config = dict(
    horizontal_flip=True,
    qk_norm=False,
    moe_every=2,
    shared_expert=False,
    batch_size=256,
    final_lr_fraction=0,
)
Rows from expert 1 of block 5, named by matrix and row number. Rows with one number belong to one neuron. Each number is 500 + 50 x the weight over its row's rms, rounded and kept within 0 to 999. All counts start at 0. Numbers have three digits each. After the name is the row's rms in percent of the matrix's.
# gate: expert gate (model.blocks.5.mlp.gate, 16x192x384), inputs 0-54
# up: expert up (model.blocks.5.mlp.up, 16x192x384), inputs 0-54
# down: expert down (model.blocks.5.mlp.down, 16x384x192, transposed), outputs 0-54
gate.56 095:395506480479475539553427424505487499424468585484470585542472526445447445537521439497540449535538559472484485484437417566494541439573466469472454414490485513496495501
gate.57 105:393522458430537369485529430482484469439446427421495507599523572550514482334583450570458440456446488509548508589515488463540445548490468516505549494495597528570534413
gate.58 108:460528506507455611513494446517596433449422444469528452500552507489504458473462473481515436465466444556519564526452520531517444457558549514522498496447532484557422549
gate.59 102:411552447486560463451604490451523455440431478482514500527445471443485492488540523571492515573441466537486529463436501552410466463435478548500516565434514547462484564
gate.60 106:564531471473567467473507478445516453344455501461476459525585436489513475458562444535437462503551549525447482573542478484444536654552560515487506436540504474427555509
gate.61 098:384488478540474468537486510437473457574492572410460548504434540610513499472555421412484541546547491509494540499573591461524452472554545551501509464556429542521528515
gate.62 102:516466414587524499528447546533553506505496475484487526517524577419530514471506571445517563444570568554508451492486460469537508559547474519422533546528441464410493619
gate.63 092:505412504446496478484546501524496605474531482511573481481467378491525565467493522529535448475503504459466441492562549545533519488474473493536535370504569474560545456
gate.64 100:487410455485514496451445463498502523551488497424538582545438548482437508496416578456512442472626532528512556517506478525426626602468421545452432543511572524422498484
gate.65 107:502546520525483564525489501591524548479450512503521500468470613470537408518476529547473604549415462550569484492490543456510434469470529543448457444524510539517416493
gate.66 099:452498452463565463529467458503448502425504554523523480496536466465440458539406527542559606549500511530463504426525578472556568616661614530521523465516494545522497530
gate.67 097:459440427525488553524515535453437536496521550517512488486433585486496511436468536429559579553463456483487489513475577467522375548494566551501510482562444487459549405
gate.68 102:519540571576464545565475599553555467491520542455452491574419544464441540469513475408553452566480536490499538582522527437444500417449472496474505531509535569507584529
gate.69 091:563500475513511453492511533411535498596386537497521510512491420505451576387539595532509460493474529510469486457467561423539527546532492476496434564441478554454565499
gate.70 102:563568483466596582467635495475489539514487508502565511475440522568514509493490503547443505497414496507506435575448407429478474512591533536504471535494451535524487469
gate.71 112:466522456503439546497467472550474589513504464442522493496494562470430472513526473520548520455582408447434513548445488445613502528544504532466533506597449522525532451
gate.72 094:607516468453567372574486426459514588509408404509502405560463508483538515582531502564490515440492637441473462479523469482493477494464491557505523421519486533521517481
gate.73 096:512532456552435455562409468488663489475548510485500517487499496481495487469560448544495499578506503546514539418503643499592511563509476400435577487528598500433531494
gate.74 099:512490452442517481489505562484541510519507566532542582501566500502536499506493423580506423508525551512501427409559555426568523485465436423518515532457482526526512405
gate.75 097:529426524472576484430587544564525497517409534434435468463417561549407530444477442517476523516478592471554578450530429562531513502507490482584471600463441424444479433
gate.76 107:475465540452502471530544520527429507465501557479422520485527471540522495565448421457481537532466515518533541515465484450479450545444567496490497449544499451509492484
gate.77 095:472474563586461613517474512535410533436463600383451536521519513551456547522553392450546526516460490500474456548514456499483441481506512600487561485514469398526476532
gate.78 103:535490456533529447567402369514520595454464503477476551448435467536482511494492438553519473481414468454458538471549424527563465458471520479590581539506509511524536599
gate.79 109:501544484553573516533543505482519518453437571529507454433447504588610515496420549490433561576491477469484444397550470470466524535541491466459547500553519472492530494
gate.80 103:534467507445473480565450522525490489502421501476595476524385493532573429535556511567405566568496557499501527521469414512464519532658405512407428439436476477512532522
gate.81 096:551397497447476503600505450522535436436518496542437491504455552504554445503495454377555547540569506491518500542497511454496531441559446503498438465454544645454487570
gate.82 092:432491523505555489529499418477487440375557548453518518426452522511491522496459457587580489529468442482496526421542423526545428508403504527488591551520421438529558512
gate.83 104:506593488428475475492541584551444470554486541475450521502483522553534507488511533496564455581532476389509501525458459550515508482502415523569494494475498537456540556
gate.84 103:374519486412442421555530609486478474491572478502463488478491441579459485482528459515462483477588523598520412465483453532540436584525551455441491459508485500564526492
gate.85 093:525532519609578512509424576462408543404463529506559500395518514594555533524511527626392485435436485558489459503525445488427407502572601544468460460557521478456598528
gate.86 096:503503393565483576429440469511455492462501472491470396514498534475510526515498512520465518521525491536471495480499464500546525393440505445503553526460414623570502579
gate.87 096:456545440505521554524517576452545628513532552530484501515526537515394460445584468495511489571577485513532524544425485484440428496450450502493434391450485496525477483
gate.88 098:546508604513474485459417499420511456507515524544483480427572493435517498559589538552455530421526538443477528422496551480463542504436496464498502460522513549522585492
gate.89 096:516539477491511446476494480558524508491436518480531465509456482489410473569439501524508305558479562565464443542542463450511535589498508445492560425475563572509506504
gate.90 100:453581527509504537517514568471504550457516477489500584452572374546534562491450452486517512502541478499526524488494539474478517513484517521476501459581499440544395535
gate.91 097:478525523510616529578427466539403633514499477568552509442443467523482575403477503508521478522489483490494515482549541489403495535525546426468499457601533555492475388
gate.92 101:439619527453485431474592524510539461489544420470512560490512519520503442419502489538526466559574446498508552548507516479588515505450441604444490584457417504425462513
gate.93 091:441505559501492496424509486577546521446488545481420410531494417569481393445504435486544513573482503522407492471452531451458534486496539548566518445568519465509427619
gate.94 091:420490527476478489529498513461486566546515442443594574557511536563437502442437555567546445467508513426564469480401500455521521497518411480516430468471411480480582504
gate.95 108:448477438558438487482506505489373492408494462490445540436476509511452421479532513502499556549475385462487469541438479402403459557491563458492517489518439415590521526
gate.96 098:512456449487424412483540502487534537600537468545411437488528457436608483545512559399424468503427550513465516326371425520524477493536564526567592413509502455495511565
gate.97 101:395477520469455523534626505504594557571612576526499435453593448480542531498527549488502458510569549580492462497504545471511478567573556578534520551508528495469479471
gate.98 099:519460500441570416493412492519542497564507499375559398430636509522568483537442507453492474502432549500524414513563531488572504442466484472519528498479479549530474465
gate.99 100:610498484532531513512565561525537506484404560417512463520463489529602465479506488549508540434492487614477437503537548551535466466484482514509551497522558580566509532
gate.100 093:468437560485483458468419482574505506415468402518451592492528538544599468483462495504456447565566450606491458590522447550514505564467461463404465500501498506409468503
gate.101 106:507423433505534534443595484527513480509484522496513542584480560462476552531485505462416477423529564456537544470463554528478444521439458449513484586465518515401516507
gate.102 097:490478504474512462490612516552521525409420521469469504501439523563506431438388497504418520483604497573410428424521525632459495467587493478454431456607479570525536470
gate.103 094:396540460452533529372555498522486489489466481493524527507520496493562503491425444503481455512489496556485406465473517482509486535507572575545438515444514556519490592
gate.104 101:504459548418463452488471404367506478545416568485474505530512430461523445462577521504530445490569577539507582456576460464520498540552479514505499577372500501493540592
gate.105 100:490508492524585547476575479473489522540491514638527527511476538476586518480573559632500447568544425531465446438541426497493480521471488470427487395551508513516542536
gate.106 108:464551482534527519530532441508437495455560463523463532472527493503581472539477460521407445431453530494563458535528448473532524525517598493406553347521538486467483510
gate.107 093:423429486499407492501453471592462582531428435359465526529454490483512480539554507577458536502466444447519444504549476582458513521541547490448466575497541500586500480
gate.108 106:502501478571563473478431391527511421482565493452537481509552497509462480543560507408477492533560499482458482509440460502484492487457499481525499462553415460571500455
gate.109 096:541452549449460450493527639526511479525455572404563572515481466483449471511420503511466502533508453469564437568537456468517482488470509480447502528492432496457540424
gate.110 098:464478436400475525517445497488458507481524488444412476425465478566490545519447419502517499488518507408477460590434446576501519565538525464583543505482522461449465471
gate.111 094:460445477494517454404415515551481526456459513559475483489478458575475447438523584482487496398429555494521574396441408460477468514596517446479571456461404483433530501
gate.112 100:507391505466538524447490560488514396441400521432538524470523511555473643468618469509529548572513569341503520456480519489625552486597563528506503502495395473448455473
gate.113 096:509474580491452479474486488458415503529503505461462452501542499585495534645469490526386484485498599597507568575388359557580520492506584554470458550428532520560493494
gate.114 096:496539494464514575413444446541519485512392426415508448508457440588576523567442427469527464470516452484419387478493421512441539472509566507491499546476473516516506492
gate.115 084:388411524499534548509568387467448526554513447455486547479425446499545441562445491578554583477521513574504451452594420502488528566542577512456526503539366535435471529
gate.116 103:508470463520457482509515459537565516535484441503476569497497546484466515486446513558542497437596436572446522573458484473568478505427543464394507509389436461422426507
gate.117 097:516546453465535437478452496443503476515457549531590450514464506473546510510558500548441496533530569494506479455530552510501492529502420470491455472583532484523521499
gate.118 095:490399444535448366553458487460557502444455502543593483526473489550420531457547559512582471467534490540501478529506515395488506527502490458495532427483471487560541578
gate.119 101:495521543453612535587475425463501458509506477554426508501540515549523512480496517437402519504539459493509475546521450402533534481542497559520493580492460473506491487
gate.120 106:497481575505435481548552549368510525527503470510501450471509544576578418448562599490487491505452501468527432474448477514577513507435496433455536527441487523488453513
gate.121 092:466534547432457456423476565546578465512521464508475512455574469541540531491517462567498451526455525474531431390617497413549510504459493504523384546395516527357471495
gate.122 090:454489539623423515523549618425532479521531519403455553584601483503514514471493453536526546453451544524457492539536431426517499531486487468506512551449465529469445601
gate.123 109:473447465471630510531533536506481430426385454440399438593455595536522481480511501545481550557536523477422513520519524464572525514557500562376482467525438539515600536
gate.124 105:569513461528515574502616557475494561488605477473529421445548391538497460460468493540440512471483469565465513561554438502405549447548524500462530458411467490503536463
gate.125 107:498553505441521441510566502512565395568535482553496549503550503471580404598474462551472512504574449518534457504530569539488497481567424534472432456481504509422454486
gate.126 093:524533524502551406403496474462533459554469645486497401502451555437441561436490460478490465417541473537472540497434490562554498418549532526456552568533443500480574510
gate.127 089:495552505459458518444532519542451509484517495486478505526447367562507456459468452463603458551400504451499502616506508507511446569567520436455465479480496567469513583
gate.128 095:498528555465480539443462563516558552449508509473536502512514459398469556515495556502519541498430502515451403524617549498426551476517544492435487512460616483467483509
gate.129 106:468464530505425575633471476545530493572450536512456477531498473450591531543480475509535503511498570472408569523444497447485615543559427532514492502573437556549474573
up.56 091:453405527503535430506449477537466488504436642492425556551524494456562487527551454585521509540534489536508466447452480536521517436474487497433507465486488483490452546
up.57 104:580500540542515633498480525524487522578570533579522473431504444485493527674397535448525543558562520510446527443456479510489578482484530484469409502483439439467506575
up.58 103:519503471483557408498477593527456566526597544525532537519445520442449562503524578536502533554553503477452489392521469495474547502524463485474482494545519516508578454
up.59 108:448504441508498469436591501477461520400424504439454534417413504471474429506537552543494480574487510496482467465489528559424453540485515539501510582436520515424516532
up.60 104:386403441548474543558512544518573515556543465508490531555496563525446567522432640474477594404500470523485536428430505544497496425517349464417458544485482504564460525
up.61 100:636537490468583571485494505555501526466444423582498440516599491380507486545413595562534455439505503476529466499423482548514532504525517441533513538505519482533448493
up.62 101:447556541423370485563514483440392574540448497519541481606478494544494502482554414523406521487394505474565496470508561523463494426534583532523490542497548491463577446
up.63 092:460515528567369386484512537611457445458489456582537506398516426547496528486519541466553519562445475452493514484504504534409424511563475546529560477532527517581502469
up.64 100:597450534555525477489533533549522538500546494623473538464458508528561607451489420559497496524521596582518455550505561508570540509535576519472499417569445586541471465
up.65 110:523480498481394557520455511537551526507528535586486525476479593480533481553441515493472612562449468625540451531588582458596401483547546582486489483496534562555464509
up.66 097:520458544498511409559556481513462484478574494505569563499540459518581407408463516429621523466500437496588499552483543460529502480588580495468469521490491551453475511
up.67 100:486411504452458531517554486445520504549564522601577541502463510393478487560504541579541467554468504515541527597470525456559480463489486498510500440566488421436568405
up.68 096:473577542537503446585483554507473411453532538467500517544455511477437428535473539529446534449467496586504488554511546445479516417471485533516496558459591581538585472
up.69 087:505574470403521544546483495509492433456473505647536439563512427547454472580536537566494473458485571614576538536434538501469561467425518413500386561445403478485574547
up.70 104:425462500496510557495479523531609541410509557481527453484592543492520586477500468517527490576494452506550531477430516548504472493559628461466514491490430530513477506
up.71 100:494474522531388551523508466517535542453507467424552521494466487460449495510488435493563448441503378463439500547464498449556531484592559568500545531627446572494518435
up.72 094:629493413477563399514499458558523543539488528626453424484471522505612524579523460586492527479598605495472484456505523542475496521500613539491516533494522530516515454
up.73 093:474506530528540529482505535511495580552577522466474474568524546554501466489415499475542434469554543405504495568480373508484459460549505603552467521451377557585442508
up.74 093:463442482486444455544559572475501520437586541493482610590522543489526431535471510596415487536548583557502467478546507439575476506492484404470478553461392505538491439
up.75 105:452433451483560494506515504508503484601497475472496426489466548561558535486495577479570402422448529502510526508427526534588467545494464464527569544442508471434488534
up.76 108:488533456542491521467434514501568491474509437521592515490474521443491504477535566540476455434486502529492453523531484586546525505557485522510489597464567509523573504
up.77 099:480539489518489443503473467505548459554526480448524453579480498514494507481529459483522569505492461564501497486578446531474512502391363464491442494519548591504483503
up.78 102:542461451507523470524411462458525569445513530501517553451451528556417522441475502530467486516407469431488539499501476486454483456617489433553575530531555491590512556
up.79 107:523498435457596527489639538578514437541422531543396541481559561493489483505503547477591463508486503564491564545554488593494521499549504447479496557440495528475491543
up.80 100:467638440589610462457544550459449515433526530572495574563484435455492524551519430540569449491481480509454541578430558505580493442440557471548586581536481499440487451
up.81 097:563375503439563463608453503502526444452483449594430475422463552513553460519505455377482461567535472473461485532541463409485474489498508542458426458493592569520411528
up.82 093:470548474578519441511571404390521478521518524525484584457521567508541488519481554464567542521504428541523482422500494503507494593444481557541482499529481452473447424
up.83 100:568504466470473514502431520493514418513504527575527427508515511530463565510519481496530439425504361472551476467575485535511506492447495477598542422527468499514503536
up.84 096:551509436469564499446458415538449538490457564475534447506481532316478515592473519503529490583442564481492537520529522496507506469446481582558474520462532485435562577
up.85 094:574431535539406521554480457524525426529473529505551490571467543432577500460517484530507475575490484553469495548537497494583504493419401528511528496456438482414439418
up.86 100:501490547426561469527389501596574556529459483470573539495541446551481454487436491480458480459502452543420446518527539504504477508506565470456449460549563385480478393
up.87 093:533549463462481578512581534516503524530522528554524493471534581571472474429516478439489451582509500526531493557373541489512488504480522478461492480431445524446486506
up.88 098:492528537534440474480466480389469512489476530530585456479492364493528520485562558511487528393560433494481598369538512437486466500417532422547500464506484578486519525
up.89 099:515503571526489481565486628497527554553507499475516524495544514497655546440513482521457589465448458500479472402494476529538494481504467498527447501441476445576484464
up.90 104:483496458504437432544491577547495538559382404457487468503649446536509565467401529563498545524459445443497548508388490459338578612445478494506468460410539487540453491
up.91 098:518522496468570551441435445456495564543508561632433507515446456454460391531562439417450628454454514464495462532532440465519513462470518525524463589402566582490475550
up.92 092:588571543498481489351497478521467506540528424459502536561518507434429420453506498506545438536560571496533528533575430521484475448493530576451495537525488473437498427
up.93 092:407561518394513452437504489475496602431544470564511438466476489505618472510540518527463451515481472445477492518499487557568507558451494517542486492551569471556469509
up.94 096:644499525541530478500528445529508446480504532542410449476487445464505505530538466451494545520492478534453521574551528510450501566491574489510552518542568488547383528
up.95 103:586529477555481365488486425548501479500535487470566469559504449378465485511504448423529547529481476467498536517516442485506423438493504473502532451476534515479461446
up.96 099:503549542482544602494471423483447481425465505451539561427459545510466444507603420628486579573561500472523489632455546437397464490502593455443495468512569463494534487
up.97 105:454566495504508506488477491509523474494479492487485558530419549455501525483502485462521431480555471555446510542421540537526521465520547568526552520520521604635542532
up.98 105:510507474508568475491541467524492468488515450398590380437553475569463528580487564606528534477487554431481483569514505437489543432437548434441537516436507427432472521
up.99 096:535496546562533496509551503576448417484442568546491473477440512488551500527502507470469531477415444619518444513531522499569500504466490539531502570508521589545514520
up.100 093:473513548494560436426407447545474551378487458414464554455507530524571530491459524486500462558555417597450422583507493519514510532517498464466505500466468518501563525
up.101 094:488578583546472495478389502452473438463524448512556528292480403552479516453591577505594464557444413520509514469532559532526552455514619534476563407529491471562524505
up.102 095:499536545484474494541598521570519554395505552477559521501441480513443551537391545518387533557580536535436482416477538576452529460499516475434433480548489493543535423
up.103 095:350534419538522541431494486489570506470480490483503540494535567540576493529452404490565445590509509511509374485486531526523445532502542494526474516441484532466523572
up.104 102:459459425469486561457482522544455523568557618471471489489468470561538497453517495510399498543427527523506472569456506545546493473538506538546541514488560468398480525
up.105 100:559431468479473397520348556421584475441576475416448442438517450488423506561409550435513538433403493429561515523521564507415479476485565498577536561522515474449464472
up.106 107:441562507481546514488540516462456512483535495548533534426525515513485398516495482522519524498514427581496425531612432405470563478537492574526558445519596438558457464
up.107 100:482384561428594457564449537467570616557591574423526475447463467519518440579526463595601419506418550469580464491490506512575620443444471497446480479575494440522454530
up.108 102:483479499440526498545529509409482452463479450555495468426450477530496452414511504535581528579552597464520547551599493483589476504539536512473531479375468527504519505
up.109 094:440423473480484488529474504494434519490531512578452430493501530535559511428480482518490550445525503514491605474419581462460527537580450495524485468477485451463505524
up.110 092:519501638562469400453576467499513466526409518427589597535521509416486536522539576516507524519509482569517526494555497421521558392547484533357479412579545454615511553
up.111 102:532484542509485522573552522522483516599546549415553497494508564465482546587538415529497490572537419480520421605553525591520569485404498509452473541466568441522477452
up.112 098:541607440591514479600489517542436620545606518556551475551526419482443467532490575485572497393473542552511525525509562536466458451392468397527478494468490554435561510
up.113 097:482492506515406425548545545574474416509514485548505539553543567485517458546499482428535526434524530489472466502484437414464473598541479498538537536654512441595444515
up.114 101:522464440553508513599491551455435497471586487540546487484541540468488524480521535527469558498536537501507540477582612464544503474516435528480475477482535520522530507
up.115 096:437575584542452473474425458500585591465504540481550488454523518549425480479506495490584549452412508484461523542476510480539497489526548561412540566526469506473475486
up.116 098:468486509452581535539494493494525585639518592592541461507455437504451486559433445539434520570492500436564451455591492525495512399453546534504499477547445463600566547
up.117 093:421453502510534497532561472528459484528549516430472529490533478525465488473469526492540482503493444486485522495444531438471487510510563540474489577396456511490441475
up.118 097:456479459568576380583516448517478511499494482541516535495470500551474496473602563527550431441488457551508502520548503429460469492517488493544539424451450488613566589
up.119 099:444518393520426568555563564497531556542405465453543438420517528479470500420485446537538496542478530560476549477564560533505462569483495539460543419531514523455507502
up.120 102:474516647477453488526514578350518526498465417471514493393501525522562479496517574504465520528432498472524517447556484523531478504436455466488570522397428503508473536
up.121 096:504483461590577605540418459513486529498503605450491549502509554441478453545475507492595575482510515509546548565430511532495550466508538484398535429563481453563511519
up.122 097:470571563451486435507544464499479555571434558531445571512548516425536472536489472551497549550477486435486518472487484540432478496477534584456387554428511521544511406
up.123 109:551582495564426476493516542488565539566596525544542513444521433467459501528494516542498492473511579515542489466494454534412457378416541507578505511536511396447388508
up.124 104:556492527409458549543566492499490518440521523402497446410482418486548470440495481535441500533523516542482476544588424551458497443498515541441495419466491469492537511
up.125 103:543515527567582512444523463472474547543466534460576544569516484504505499382544540525533420475412503598492495570526459538518443504501466548502557449437493469565536550
up.126 092:486425508480475616526523582522458519481502530517514537358570536521590458514548423568530565487529426535474518529478479455548450412564463446514520388570491482556537432
up.127 093:582497433544658499434486471468468404525391423535588547582512526481385518537507526492464543519620438530520541429548530512524449409479551461490581492525549492490510487
up.128 098:452438512533531503591496480548565476525553431556556484460563520486533452472569447541431508491551514388542572489381509456459487494497451553515534440435412485514472433
up.129 107:541548516568531416417454515494483495424517458449550520477509537558436471532461432509602493447512397562580450531551522563477421436446558440464487481531621517416508434
down.56 097:467450509501534408556579481617463513520430551530468419442561495554540540515485499551446476499492448450542480579459578594527452434507463518508525500450531441504441501
down.57 097:499468506575564467464548451517510581534495531527484501439487471538558516612469475607586479465562529589581484493535458431461488458583534440472475448438525497449467507
down.58 104:548500500457524450468469455534474476546439528509443596511529570594500443423549553457471481378501506394612481476571534509558504496501431496440530519525485528472466446
down.59 101:498530566564475483464550606467528509478412470476517547479527496433426499572544508480484446464492487455525482568494562425455548556443439484594506469496492565491546606
down.60 105:417544491530489519556455505407432538600461476477538536553546446513455511516446557424506446508506464387501507528512482577567597544537444522463506464507541508526493392
down.61 099:529530426474536600562507542554454612560461428551460506527450454511584569517460570569453454501453535455461551471447491480434471471408523540521420557499452434527500526
down.62 104:460482434482542580449609513572471609583431502498514473530488593584537424522527512519423487526439480578544446425441453516542540503504437502521493499554480500538482471
down.63 093:470479498516527433631510450520446469501478497543592542542459503542475460514557516476519302425514460445447473583448540485525489535527500528508477568402562468497482504
down.64 098:376568686457571453483473483505519488559450490415516482531570533619508508501612477509511596434466465524499558434493469489583495495458442528471636445537459518545538599
down.65 110:485551523417567540478431523491505546455470537504477530484459493497541493440465535408562528460417553529463546498531522504527567455467547490657466434550522515573355488
down.66 099:459553441559483485507488492458554470467511453449488563596525498455527506468491593586469536576559473564521506561502436530406509552612607425520528470525516462479657488
down.67 096:545442536461473465493504455484540530534495439538561558507486613450586478433599573492627503534506461499446458462434506500562447502446487371460490504554488520593468524
down.68 096:542521413458499473463552426505513491546455564522502528444534494531493469517501441486584536459561386481447517525466462438457620492511523499490528490444454521531533497
down.69 096:473400525532481606592485497499504548487468446511576517457474511434567567546496407514552510596561446501504496584459511438448544426476483482532510516454530544474590443
down.70 103:437594437445494541448515397518461446482539514522520534543551448525529436458493440503526540559500582481489502560426491438441556437489474523579414548470479492442485600
down.71 105:463499465567618568415534528529525522510461442536502497547428439499472615463554383466463426475468515504550540452540534489520471466514470529455502561535550412472575458
down.72 096:553447449530578524531500565540490386483568541444451471510591453455480549532469589438548473423532483490411454474568539449389492528496529518463563542522544439469418442
down.73 101:472564491506474522495502544566484487428477473515449453577526545499536506586457388537439417456522441518607507579476636525464487475533566509461465554576477535473449517
down.74 100:475469441494465416452495575461493484421583525461461519480408452421504520539433540511457520463456502423471460439492417461478482540500523472485545525603490610534537472
down.75 099:532475501484473490519471417555517454416534430491524498509486538446482518455391481445458560475503453451484463512460409431519568441433417518583539558475574480488508572
down.76 104:433421563526514570463527580520583463459516504439481561433475451409559483517414493536481386495500412534524518507451530535521452466451513471527539455498476502523482509
down.77 100:472514460407496525409509465527511519510509548460494516497536532471535490571608444518417542509501508531428529553568525466521523481553515484510590499474414518515531481
down.78 101:550420490472637510514465540474433476465474523481453561446513433481531450509444463477457493521584404463457407449442504518486590483473479464531467482621390442443553482
down.79 100:425491606431468396531469501417473503508455449472565570453481392476471557470481484542499563462492509464466424454440519456517558529501507516450473479557491413465581546
down.80 099:461439555498609538452492523552502485490512517461616620518475482548479482520562488447558483601492392509506524500500524422480450410480543499384430518519467612462556510
down.81 105:465526478476535501528493449390484420460421510540504537467499550439477541425449540418404488528572483513577550549509442486582556546532460412466574568510504453508550467
down.82 091:511564484471484520528548457543542591510497450454509466452387527533659407608476467573582438483549472434511447476458511480529545576503395539518559541451494551536461475
down.83 096:545509460453589450484426455546552532465511598522580535523546548546621507568434564433485458521500511464449494503406454523490532531501546594506564538550514642513556459
down.84 100:455584546551493527522551526561491503472491508532554447504582505466507517556564515544545556487468512460454482517498489502456488450495518480546524587448455535407548524
down.85 095:464438462473379505575448517546480415634470432430519526510509467500520489501526469526461542427512470496448506458456445375430410375453504578509484590474484450547515510
down.86 102:442438581450458407508439505469452494447474566593492531500465519520425515431554567432462455491538496451448476534492463513453527476530447485452571576582440490482543418
down.87 095:382501479473561510521422599466418574576431506536514475519495503529567534546502442532389434477537539488484483423420460538532449494558546516427431538548530433462438508
down.88 097:469459550363509453518560516443572509450470475556527536508531574465434557444525492469546580503478507544468516460541473466558513498454465482432461490544510510513506509
down.89 097:544436411507413528508520459494581672502485522563516502472425446415497507472497485495512487475448447503472539549500505474458511521547541481434528449504606526467527552
down.90 103:511456484489441493501436515506609546559521442435496561463449496544529563499550502531510447450484434460527442484562476526411616543496562601496498467527440466465536525
down.91 102:391548420450485515399524542451572549492514459549542489571488445567575550516396432539473510457503507510467490527504458580459446454542547475553476512499514503450507483
down.92 102:479485490598531627494511506427485493586532540507500554528470553373519552479488567501557485535498561535442522485564476583493517350499461512515475513439450498597484458
down.93 091:608524478548476472586481496517477526534501502560527449416560373483522492508508433480331561472534500474515476432557511489504463521636479398495498444516513455533476364
down.94 099:512504493528573536464594477501384490464535494482540497513479514500511497482460452591522436528489511510548674478517396503532552546487494575418495599490451507552500469
down.95 104:495479600525476556572546500462441505526443529611500485509409453537338506450475472545408444520533595457582549519515418498426391425556602391558461558495569507506454455
down.96 101:548527586496527506590468531519491432526474546526459502486520568548499499517515451508482487435502511477509488539522582497440515453521467516514491490544487349498545482
down.97 102:582493516365541456481488531457595513565483525486525538521529518491499444590483600554511470472535549526492529413420519493591533568467465488440460393554603505485505495
down.98 102:445407511482457447493475504531550397513573506440541478566517479568432600578545518501571523507508482547542491469419409456506467452399502552463516531445478567449432518
down.99 097:493489523602594469489525416466493583501527442502421476459432499509506436536393464420519514407531589485529498504471579521553505498584533507376479504469544491462477418
down.100 094:511462538588477562546468520483486440488509572482509502461486468416482571476449496466503508531564552534468534462425584596547520498553520438477524481456477488541486468
down.101 102:465575516531565531469586465573589569579573501586506549508478461533470591376459444429438487554394392395499561511530524596469486481463439500495409490642601570535441509
down.102 094:486501475441494425528524548566560655472435563449520479538547600502474507512526493514500541513431434481565430499489437449466503464507535500484454500474595508441512500
down.103 098:549522521466505498532466600567572545492508528520548441443602579430497468557516529598402530537527534465534467521479488516407567500391492511547527494456477451468515587
down.104 102:491499436395448528501496495526474472449514529541552482688530437425474448562509528540534425434503417576553568526540474468527525539513498554488549416528418522415488441
down.105 099:544575492593440487537389477401528473471482521473400550425545578466546515578452419503394527534598532522526475482479429492481530566443563585478496465437466494514541569
down.106 104:439548462560556483525480518500539458542448481561407549452455386513544449506423532478480481501565473501560520496522465514444518554502495509499442470482559470468469512
down.107 096:479511583436513400438561494449539488502437473505500524436535463506437519537455452561550556419438481501553525533512499600548555486506474423480575508527524459505528585
down.108 102:468435518458549401527506366555530542498531414491568536407517524465448503498490472425516525505521572585525532450587562584592486459567491572534405471465485489544391466
down.109 098:477509552443464487530458490502505399480528474487566464479475474594428519459525522519486496583552492508559491489424470478559512408490558488440536483435522540494528533
down.110 094:468471548467460462468483543502498460512422433417493503407425531503449432546558508508470627482545476427552451496599545476488594527510517473486477471561434517482540511
down.111 103:505441515443495503466512439491520466537537537499529462495524541427441567475483510538379479485499478529481553480387531524405504488528554576443535475512665513547471510
down.112 098:426489521573491490552433516538413584473576561513555529498495396476503501467485596517571475494428516454510586481555538470493521482548536415456500499515462600548465444
down.113 096:422560500538464378524590540447479506481507542580438584529529500506449506443540423482537424546500498493505476508392557414574541559404463511504561540562426533493527524
down.114 099:464524525468446465470528546556462539490546469552446464471633545511444503559454449587431510517596493514482461487517532603462518454528504537510495461587475524434666550
down.115 095:389487488536550456472562559483527519482446526524488545491552414524553462413440470515488477455331484493537433389552499606500492446529424574483556447583402480491513578
down.116 101:491502393518553527511545505536504563477543476463456589493531506526436466535484506420555473526416477468557492477535571520610595464398491447472534436459520529448424525
down.117 098:567587568557420375589490536515501576523548506487485454456517450429532466526487473586500489429499532544473532570504432543534560547543498440503540560458526480574470469
down.118 096:541416507534333445469537444513586436554600478485535518478517507486536529437486606471452557493510504495516511474512569552444525542535393474516553500494550471628504490
down.119 098:563567533502456434521513516468339417477434561564497537452565570439515527557483614418489600539538516413432522496426544587449526586537506565586515436494431592493441515
down.120 102:581487542487425512444474521451491525524443596513515486516465511440481408463456561546522470421523488532515543467629462433508479539660547499449607568557500489441561514
down.121 095:393565421439513566536374432436492507569498574486506496525482452429507449481554561529494429519504488431471580478514532425465443408478501553521525486447502507467514416
down.122 096:589416479431458423495520550530568385432408551484567505508603480439496512494523498487484471433481454550535501537441413571438404480479538532511596489433593453444473518
down.123 102:509476533513488483531601438469489474477547499481484578603396449496462513506499479425515496542526482610531429502487497594539582488555506468425586517459433439434464471
down.124 104:490626433619519578548610481482507518587505457533466476479416481549536416540455494493478439515562552489591498435436461546470423455558534494423487531566392473520412489
down.125 097:537585410471463565540515540429500523447527540466463489376540427440477463506524456605501475514466535488503493611481463538420475547566547459442502490441496492439552465
down.126 097:461464482434528468512487546492536483425471577436554605559480532426509488516535425507502549455540556479468555463524521469568608394461522488441616513421483533521457464
down.127 095:425582453544493457535490443523488495556403447460531629530483458457602407493530620526610615468508478488527487421450458491386540523484472509419528534511429486483414537
down.128 097:460490515459548576511588445506582430608438507498441575513484612505453519503513455488517447588622582529459539447522439482537526527485465449479505588440477445590492537
down.129 104:590557438488548476496553511489548589397468516660471419492430513535496509502469474540509598455544541511476524450417514437432532501501527472456466530529520513528490419